Weights of a small audio embedding model.
Model: 1.62M parameters, arch tdnn.
Training: 14700 steps, batches of 256.
Data: trained on acted Russian speech (Dusha), 26041 training examples, 144.5 epochs.
Rows from block 8 of a small audio embedding model, named by matrix and row number. Each number is 128 + 32 x the weight over its row's rms, rounded and kept within 0 to 255. All counts start at 0.
After each channel's rows are labels from the 100 clips, of 14848, where the channel reaches its highest value: "top examples" is what is common among them; "loudest band" is the band of the loudest frequency at the time of the peak. Only what is clearly more common there than usual is listed. The data: acted Russian speech (Dusha).
# conv: width-3 conv, dilation 2 (model.blocks.8.conv.weight, 192x192x3, each kernel summed), inputs 0-95

conv.47 [161 175  51 138 142 131 158 144 143 207 158 153 150 153 113 123 145 126 100 188 107 133 138 146 130 163 152  93 131 127 111 119 114 121 152 115 183 136 181 145 104 148 121 123 161 170 124 167 195  67 181 177 152 150 149  99 174  77 140 145 140  91 120 154 137 180  99 165 165 150 125 139 136 122 168 149 118 141 145 186 188 115  96 152 173 113 138 126 123 199 143 110  79 103 148 134]
top examples: emotion: positive; emotion: angry
loudest band: 500 to 1000 Hz

conv.7 [156 109 146 170 185 131 171 135 167  90  66  94  63  89 138 123 111  93  87 116 117 169 129 116 103 108 147 112 153 142 105 126  82 136 148 148  87 136 145 141 126 109 172  91 124  90 158 105 160  83 132  94 111 131  95 107 161  50 154 121 149 140 137 119 138 184 108 137 141 140 153  64  36  89 159 173 131  85 151  85 177 159 105 122 100  68  74 157 111 129 158  75  97 114  86  72]
top examples: emotion: positive
loudest band: 250 to 500 Hz

conv.108 [148 208 210 146 120  90  71 112 129 112 133  69 139 118 171 121 127 141 178 134 119 170  84 147 166 104 141 136 160  99 229 108 121 127 161 123 157 132 174  93 120 147 108 159 137 167 123  98 159 123 159 152  90 172 129 159 117  79  76 160  82 152 141  88 131 107 116 121  81 114 122 102 147 176 134 145 106 110 133 178 155 132 198 138 113 128 143  89  87 151  67 173 197 154 146 106]
top examples: emotion: positive
loudest band: 500 to 1000 Hz

conv.10 [115 163  98 118 104 188 121 134 137  72 157 158 189  89 117  82 145 118 100 122 130 161 114  44 149  93  86 113 119 110 116 115  87 136 135 138 138 102 129 104 183 172 106 116 196 116 144 189 162 161 109  27 110 127 108 175  70  78 129 137 159 121 126 112 135 132 128 178 151 139 138 145 133 105 118 108 213 109 129  76  94 117 129  84 143 125 107 165 125  99  59  89 183 116 104 103]
top examples: emotion: positive
loudest band: 500 to 1000 Hz

conv.23 [ 85 186 108 139 123 131 102 166  94  97 158 155  97 100 133 211  95  83  92 132 154 160 147 132 173 156 114 116 126 185 178 147 181 150 123 141 129 151 120 167 196 119 179 124 149 170 147 111 135 168 125 104 127 177 113 126  82 155 129  75 185  72 145 137  99  58 172 136 144 156 159 100 198 161 144  74  91 127  92 141 143 124 146 166 105 176 154  83  69 201 163 189 177 161 141 124]
top examples: emotion: positive
loudest band: 500 to 1000 Hz

conv.49 [ 75 125 125 167 129 179 128 108 153 116 141 117 135 140 127 140 128 139  68 199 133 148 148  86 160 110 129 146 108 157 145 144 113 140  91 154 193 194 103  87 141 154 111 167 185  80 129  99  86 106 105 107 138 154 131 196  79 112 167 109 122 151 193 135  81 207 138 109 174 149 141 112 136 119 122 109 119 104 143  82 121 132 128 152 132 135 169 123 119 115 165 140 128 159  87 102]
top examples: emotion: positive
loudest band: 500 to 1000 Hz

conv.151 [149 155 120  98 161 176 148 100  86 120 109 143 148 125 140 131 126 142 129 213 137  98 144  92  94 155 118 163 105 115 135 117  46 138 151  66 100 169  85 152  99 130 139 112 148 115  92 117 148  97 163 165  89 128  97 122 146 136  95 147 156  99 111 149 171 145 124 176 117 185 109 109  99 134  34 136  84 138 130  80 154 108 148 105  83  87 134 104 126  91 191 134 145 172 116 133]
top examples: emotion: angry
loudest band: 4000 to 8000 Hz

conv.136 [122 122 121 155 124 153 119  88  94 103 126  88 127 123 179 117  81 114 147 117  89 142  91 177 113  95 160  53 106 132  98 186  93 192 120 112 182 219 159 143  99  76 158 124 157 123  46  85 115 101  76 177 111 151 106 140 113 173 105 194 103 119  92 108 108  89 167  98  74 167 134 143 104 122 103 101 137 152 147 198 197 152 186 108 100 118 165  76  98 153 111 109 162 145 187 114]
top examples: emotion: positive
loudest band: 500 to 1000 Hz

conv.33 [145 113 149 166 170 164 134  80  99 158 129 123  81 114 152 128 138 130 209 123 166 160  95 112 149 142  94 123 129 135 110  87 113 186  97 128 140  89 162 162 135 144 118 128 136 172 111  97 146 177 167 156  84 108 144 119 120  92 126 127 105 121 111 100 153 114 141  31 160 120 109 211 185 118 179 143  70 121 132 162  79 149 157 112  84 129  62 172  77 108 175 106 189 155 146  55]
top examples: emotion: angry
loudest band: 500 to 1000 Hz

conv.140 [ 78 171 147 176 166 108  98 166  94 133 153 100 135 140  76 166  76  76 110 185 138 173 121 103 124  99 114 142  79 111 116 114 132  54 124 198  98 156 109 180 176  95  90 161  92  97  98 138 122 154 130 164 137 103 104 135 100 172  80 177 104 135 151 127 130 161  98 169  90 117 155 193 128 150  82 121  58 129 155 175 113  93 149 150 107 106 183 100 130 103  94 147 141 116 136  88]
top examples: emotion: positive; emotion: angry
loudest band: 500 to 1000 Hz

conv.21 [114 101  64  89 152 109 144  95 121  95 166 154 128 135 190  86 133 110 137 138 149 119 124 111 172 170 145 161 120 104  64 165 156 204  61 126 115 133 109 121  85 100 118 140  92 132 190 135 144 138 124 123 118 117  91 157 121 170 169 135  98  92  70 118 127 157 189 128  94 105 137  78 126 150  73  71 114  64 103 109 111 132 103  92 120 113 173 144 102 126 130 135 136 170  85  96]
top examples: emotion: positive
loudest band: 250 to 500 Hz

conv.159 [106 153 121 143 103 103 113 137 102 174 150 134 122 117 110 134  88 155 150  90 116 112 155 104 156 139  99 118  67 151 117 152  73 112  99 181 180 124 112 110 128 159  93  81 128 244 157 182  99 156  96 149 131 151 132 105  94  90 117 137 105 118 163 138 152  53 132  68 190  91 104 121 141 121  93 118 104 147  80  94 104 118 104 107 134 144 162  79 114 143 128  56  77 210 183 154]
top examples: emotion: angry
loudest band: 500 to 1000 Hz

conv.180 [118 108 157 104 175 125 135 155 122 114 173 165  80 150 118 138 137 162 121 113 138 148 135 101 145 115  84  85 107 105 170 136 105 201 100 186 138 118  85 128 147 113 151 122 109 100  86 133 192  94  95 142 114 106 116 114 155  54 174  78 164 138 126 111 107 108 102  59  91  96 115 101 209 185 140 117 155 110  95 122 115 209 134 111 151 140 131 164  63 166 174 103 169 136 126 121]
top examples: emotion: positive
loudest band: 4000 to 8000 Hz

conv.129 [147 153 221 110 113 168 157 135 148 150 133 116 133  92 116 113 134 152 100 169 144 123 166 170  92 113 110  76 153 146 133 153 129 143  99  73 142 125 109 130 176  94 174 143 128 174 124 107 175 121 152  96 177  93  80 169 112  76 103 148 130 167 126 136  88 197 121  99 126 158 120  85 137 128  84 122 132 112 140  95  81 133  95 108 151 106  88 153 181 175 126 189 161 140 141  93]
top examples: emotion: positive
loudest band: 500 to 1000 Hz

conv.176 [ 94 125 140 162 135 113 176  78  92 114 154 124 122 130 132 123  99 154 121 142 149 120 122 127  89  84 123 149 105 106 110 109 147  52 149 162 123 113 166 133  35 147 109 121  80 145 102  96 114 160 152 173 114 167  91 173 135  99 109 123 116 162  81 141 100 108 103  87  62 180  94 153 146  84 119 121  49 148 188 155 163 172 150 114 119 148 139  83 180 127 128 126 104 132 147 157]
top examples: emotion: positive; emotion: angry
loudest band: 500 to 1000 Hz

conv.115 [ 90 136 133 132 111 196 167 134 122 145 146 210 165 153 115 155 106 130 146 103 148 120 135 137 104 127  94 116 112 194 140 119  87 147 202  45 113  88 127 163 196  92 119  90 115 124 105 102 131  42 116 157 116 146 109 151 106 164 106 147 174 106 104 123 189 105 181 180 121  61  82 165 106  59 157 126 165 162  98  98 119  58  74  98 131 146 149 109 150 183 138 106 136 145 101 118]
top examples: emotion: positive
loudest band: 4000 to 8000 Hz

conv.139 [ 88 110  88 113 133 122  75 119 156 139 130 131 170 138 138 132  85 138  90 199  87 149 103 107 198 120 112 143  95  41 147 138 110 134 112 147 164 104 123 166  99 137 153  79  92 146 142  99 114  98 125 190 131  73 208  65  91 139 138 111 167 116 105 120 114 135 118 133 102 132  87  96  96 132 178 164 169 119 141 165 146  61 136 174  91  81 127 104 173 177 122 134 119 100 112 137]
top examples: emotion: positive
loudest band: 250 to 500 Hz

conv.25 [119 140 170 120 100 130 148 125 126 132 119 103 113 115 108 114 136 136 112 104 106 143  72  55 117 128  90 203 136 116 107 136 158 147 101 149  96 116 197 156 152 115  90  97 106 139 100 177  88 142 113 133 182 134 144 101 129  89 150 154 138 133 112 183 120 107 111  78 148  86 190 157 104 111  77 121 215 151 152 103 126  70  93 120 115 161  84 125  57 144 132 149 104 169 121  82]
top examples: emotion: angry
loudest band: 500 to 1000 Hz; 4000 to 8000 Hz

conv.146 [ 93 153 136 120 117 104 114 125 178 116 136  84  98 114 143 148 120 137 128 112 162 151 181 168 172 110 230 173 102 102 104 163 149 109 102 126 187 150 149 154 169 122 132 152 131 129 179 134  33 154 137 168 165  86 125 136 119 164 117 151 112 153 137 117 110 133 131 103  78  88 142 116 157 128 127 144 119 134  86 122 144 108 156 137 127 112 128 113 120 157 116 125 106 149 120 135]
top examples: emotion: positive
loudest band: 500 to 1000 Hz

conv.97 [167 183 110 117  66 142 173 169 135 136  98 113 107 117 155 160 153 164 129 125 117 118 128 179 101 121 107 132 178  54 178 139 115 116 177 104 140 104 188 173 128 176 136 116 119 133 101 147 194 117 113 197 116 160 164 124 153 122 151  98 162 140 142 143 129 170 127 155 167 157 122 133 113 194 142 142  86 115 163 159 204 145 146 136 145 117 121 153 151  94 148 139 131 109 188 138]
top examples: emotion: angry; emotion: positive
loudest band: 500 to 1000 Hz

conv.186 [ 65 179 153 179 126  70 185  96 137 162 111 137 123 158 167 164 102 133 155 100  95  93 117 122 120 153 156 139 207 152 172 153  83 146  56 144 100 120 107  65 151 127 136 156 161  95 104 126 144 103 162 159 113 105  93 171 104 147 126 147  56 126 111 139 112 134 182 112  80 129 108 136 129 138  75 134  83 167 157 150 137 120 150  74 155 118 129 116 104  65 136  84 113 114 141 122]
top examples: emotion: positive
loudest band: 4000 to 8000 Hz

conv.51 [125  94 179  80 108  96 165  99 131  92 133 102 118 132 126 112 158 122 144  73 117 126  53 114 185 104 145  93 124 200 132 162 153 163 154 108 159 169 146 105 159 139 164 115 160 179 128 206 150 129 134 155 145 125 113 183 111  59 146 131 122 184 154 152 150 130 118 120 147 101 139 130  99 105 174 148 106 202 126 111 147 177  95 110  65 130 139 191 109  93 103  88 210 126 149 124]
top examples: emotion: neutral
loudest band: 4000 to 8000 Hz

conv.85 [139 162 102 129 159 126 116 119 155 132 125 122  97  55  83 116 134 154 137  78 140 104  86 146 110 167  83  81  89 158 165 179 119 119 133 159  63  79 117 169 165 172 108  49  98 155 118 104  55 113 170  87 109 151 118 138  71 121 127 160 113 104 115 143  93 120 169 135 202 145  64 175  74 126 130 126  94 106 168 135 116 153 133 138 120 125 183 145 113 140 131 134 144  94 143 165]
top examples: emotion: positive
loudest band: 4000 to 8000 Hz

conv.188 [132 136 106 127 171  96 164 125 173 171 168 177 126  87 165 147 141  63  63 101 146  86 126 128 179 113 157 112 141 133 113 125 145 133 114 118 184 128 151 137 128 137 101 127 136 126 138  94  93 158 167 101 104  82  89 135  99 136 150  87  95 107 139 106 113 126 152 119 155 138  96  94 155 146 145 124 132 149  82 131 179 144 185 117 120 109 117 166 131 136  95 137 111 214 165  81]
top examples: emotion: positive
loudest band: 500 to 1000 Hz

conv.91 [ 75 131  84 190 139 143  90 101 109 106 112 119 114 126 121 115 104 156 113 101 209  99 134  73 160  77 151 133  73 172 160 118 138 108  90 134  68 123 119 112 135 108  97 168 132 109 107 135 150 138 173  96 137  93 117 152 125 134 111  99  92 134 108 121 156 126 131 113 163  81 108 106 175  89 105 115 105 117 109 142  76  95  99 115 137 126 212 113 116 125  65 136 104 104  95 109]
top examples: emotion: positive
loudest band: 500 to 1000 Hz

conv.187 [ 91 100 148 157  96 153 118 148 101 105  90 101 128 192 131 106  98 169 106 104 155 159  89 125 172 113  42 145 117 116 111 183 140 105 134 114 121 105 146 158 192 132 123 101 144 156 184  92 132 123  97 106 128 159 140 190 101 138  93 134 158 106 151 170  69 114  98  90  81 134 130 193 203 110  61 109  76 140 163 127 143 124 148 129 105 147 109 154 116 118  96 202 123 119 206 105]
top examples: emotion: positive
loudest band: 500 to 1000 Hz; 4000 to 8000 Hz

conv.142 [127 211 149 172 205 114 138 126 120  79 140 102 103 122 138 156 149  98 133 137 141 118  43 184 107 133 122  95 140 133 188 108  99 206 113 153 126 130 149 176 142 177 218 101 158 113 141 124 123 117 150 147 198 118 146 157 123 149  78 162 108 110  97 159  97 113 109 121 145 109  66 134 131 160 131 121 182 145 143  99 144 117 138 116  80  57  92 103 133 139 141 142 195 130 120 153]
top examples: emotion: positive
loudest band: 500 to 1000 Hz

conv.158 [123 105 100 153 137 174 122 138 116 126 119 130 174  94 112  87 107 102  90 133  99 131 143 119  98 109 159 161 173 149  54 112  86 101 176 103 132 133 140 120 155 112 172 156 155 105 119 127 126 134  72 158 124 126 157 130 111 109 117 148 165 133 169  98 160 130  29 147 144 101 144  77 136 139 111 104 117 100 100  91 143  77 101 169 125 133 120 132 101 103  41 128 198  96 134 208]
top examples: emotion: positive
loudest band: 500 to 1000 Hz

conv.106 [129 134 152 123  95 148 106 121 102 175  80 178 111 163 128 148  82  96 126 110 167 127 117 104 130 146 136 101 101 152 165 204 196 192 143  99 126 176  73  77 138 133 179 128 129  93 128 108 167 130 148 128 119 157 156 114 115 151 130  85 109 148 122 176  80 174 179  83  57  88 121 170 116 121  73 128 107  95  64  82 157 101 173  81 137 118 102  55 109 158 220 101 149 135 190  86]
top examples: emotion: positive
loudest band: 500 to 1000 Hz

conv.75 [139 178 142  98 142  94 148 148 113  89  88 134 143 164 102  76 131 145 155 101 179 155 100 125 161 133 135 107 146 125  96 117 106 127 102 114  82  92 167 175 145 137  90 147 101 138 130 113 113 118 108  93 103 125 159 170 116 108 137 104 110 183 111 146 179 149 170 145 151  92 175 139 100 101  89 130  74 169 183 104 125  78  92 148 151 181 123 171 103 186 181  78  93 171 105  80]
top examples: emotion: angry
loudest band: 500 to 1000 Hz

conv.72 [136  98 120 157 145 138 166  94 152 135 116 132 118  93 164 137 138 185  19  71 171  90 140 110  96  71 158 150 118 106  95 117 134 101 149 113  75  95 106 113 108 167  63 134  80 137  84 120 117 115 112 138 145 177 123 155 244  87 132 128  85 148 131 108 111  72 146  98 110 107 121 136  44  87 138 123  78 131  96 127 158 110 124 136  54  67 122  78 150 111 109 132 109 141 131 112]
top examples: emotion: angry; emotion: positive
loudest band: 500 to 1000 Hz

conv.165 [164 124 154 139 157  82 115 135 114 171 154 107 142 170 142  94  97 170 181  92 131 137 129 159 117 148 112 151 180  43  48 140 154 142  98 134  91  87 102  86 179  72 122  58 124 156 125 178 173  49  75  89 127 153 102 130  81 145 159 118 145 117 118 103  73 144 129 130 109  85 154 113  99 132  94 167 101  95 117 164 103 109 109 142 158 130 104 166 109 132 133 111 109  94 138 115]
top examples: emotion: positive
loudest band: 500 to 1000 Hz; 4000 to 8000 Hz

conv.124 [207 171 107 103 118 214 119 104 125 162 148 158 143 105 153 137 193 143 127 159  85 141 141 158 209 106 126 188 137 117 137 135 133  84 103 153 107 207 128 117 157 114 125 137 120 132 125 113 103 154 139 146  78  86 113 117  70  68 153 145 130 124  75 133 156  81 204 170  75 127 103 113 117 143 128 155  85 188 126 117  78 164 115 184 125 140 145 141  68  84  93 107 138 125 120 151]
top examples: emotion: angry
loudest band: 4000 to 8000 Hz

conv.31 [117 158 175 129 167  90 111 114 157 142 164 117 116 108 160  89 118 101 131 172  92 170 106 110 187 144 194 175 149 133 131 128 193 138 111 122 163 100 115 117 120 105 175 139 125 100  76 152 108 180  76  70 125 101 110 183 162  99 104 190 159 163 103 147 131 136 111  42  81 114 186 155 195 153 119 150 152  57  96  98  97 163 167 143 152 134 154 149 168 170 147 130 125 139  51 109]
top examples: emotion: positive
loudest band: 500 to 1000 Hz

conv.126 [118 155 164  99 179 143 108 137 162  93 127 113 129 127 164 128 103 125 188  94 135 143 120 172 172 184 123 149 120 156 104 181 120 138 167  81 134 171 158  95 118 115 111 129 109 136  92  60 126  96  83 100 114 126  90 122 124 102 134 112 149  92 112  62 120 111 136 117 135 142 108 101 121  98 143 105 127  78 121 116 132 129 136 151  96 129 177  95 105 152 128 119 199 185  76 111]
top examples: emotion: angry
loudest band: 500 to 1000 Hz

conv.128 [133 120 146 121  91 119 190 163 107  94 114 122 140 102 126 172 137 144 141 111 158 129 192 115  94 151  94  97 172 119 133 136 128 136  97 105 125 117 153  80 222  51 154  81 164 126 168  91  78 171 165 154  94 148 138 197 135 111 110 130 134 201 134  94  98 167 102  64 117 143 112 106 175 122 142 146 110  86 107  91 154 111 147 119 124 118 119 159 213 187 115 144 159  56 198 121]
top examples: emotion: positive
loudest band: 500 to 1000 Hz

conv.84 [126 222 125 128  94 118 104 140  56  97 150  83 100  97 124  86  68 135 117 111  90 139 129 132 131 147  77 200 144 179 134  94  50  95 142 132 149 130 126 151 186 140 107  97 142 128 108 117 121 160 148  95 136 138 127 184 116  60 149 176 106 169 103 182  65 115 144 199 134 128 128 174 157  85 100 120 121 120 138  95 111 116 165 110 122 111 129  58  91 142 157 126 103 143 169  94]
top examples: emotion: angry
loudest band: 500 to 1000 Hz

conv.68 [152 159 148 184 123 119 121 105 189 120 143  73 137 159 121 158 111 144  96 130 145  85 111  98 135 127 123 135 111 114 134 103  80 140 146 114 153 145 139 141  87 136  97 121 150 137  83 184  87 123 150 170 110 161  86  99 167 125 139 102 141 182 135 126 127 124  95 152  99 128 141 204 110 102 169 107  82 114  91  98 134 114 117 149 141 103 104 122 172  86 172  69 144 136 113 153]
top examples: emotion: angry
loudest band: 250 to 500 Hz; 500 to 1000 Hz

conv.107 [131 111  86 162 114 156 133 120  99 185 127 159 147 104 123 120 133 123 133  68 128 156 160 102 145 154  79 116 144 184  80 157  49 128 138 130  98 134 128 215 125 105 117 164 157 141 105 131  79  56 176 114  93 148 121 164 118 133 154 123 163  54  96 172 171  92 177 114 139 155 126 110 142 166  99  96 184 165  59  91 111 106 116 160  88 128 107 116  57 104  97 116 173 119  89 159]
top examples: emotion: angry
loudest band: 4000 to 8000 Hz

conv.5 [130 155 113 101 156  98 103  84 141  61 210  97 141 146  75 163 123 158 140 147 118 121 101  83 176  93 114  83 145 104 116 139 154 117 153 115 118 104 177 106  54 126 149 136 159 110 124 118 139 100 115 117 130 175 135 122  83 130 153 131 109 136 152 135  93 128 122 157 117 134  65  66 151 103 176 142 144 185  79 148 159 139 148 103  87 146  86 107 117  89 167 123  94 105 157 159]
top examples: emotion: positive; emotion: angry
loudest band: 500 to 1000 Hz

conv.141 [131 118 108 134  93 144 124 102 137 120 163 232 118 118  79 135 216 130 137 255  92 130 109 143 129 145 112 168 122 132 166 116 135 125 108 151 183 124 118 126 147 160 154 110 157 164 102 124 121  87 128  98 115 163 148 116 145 100 130 132 141 108 105 125 143 100 113 112 157 161 175  99 123 190 128  99 100 104 143 107 113 137 113 142 121 105 147 113 138 142 194 127 118 176 102 144]
top examples: emotion: angry
loudest band: 4000 to 8000 Hz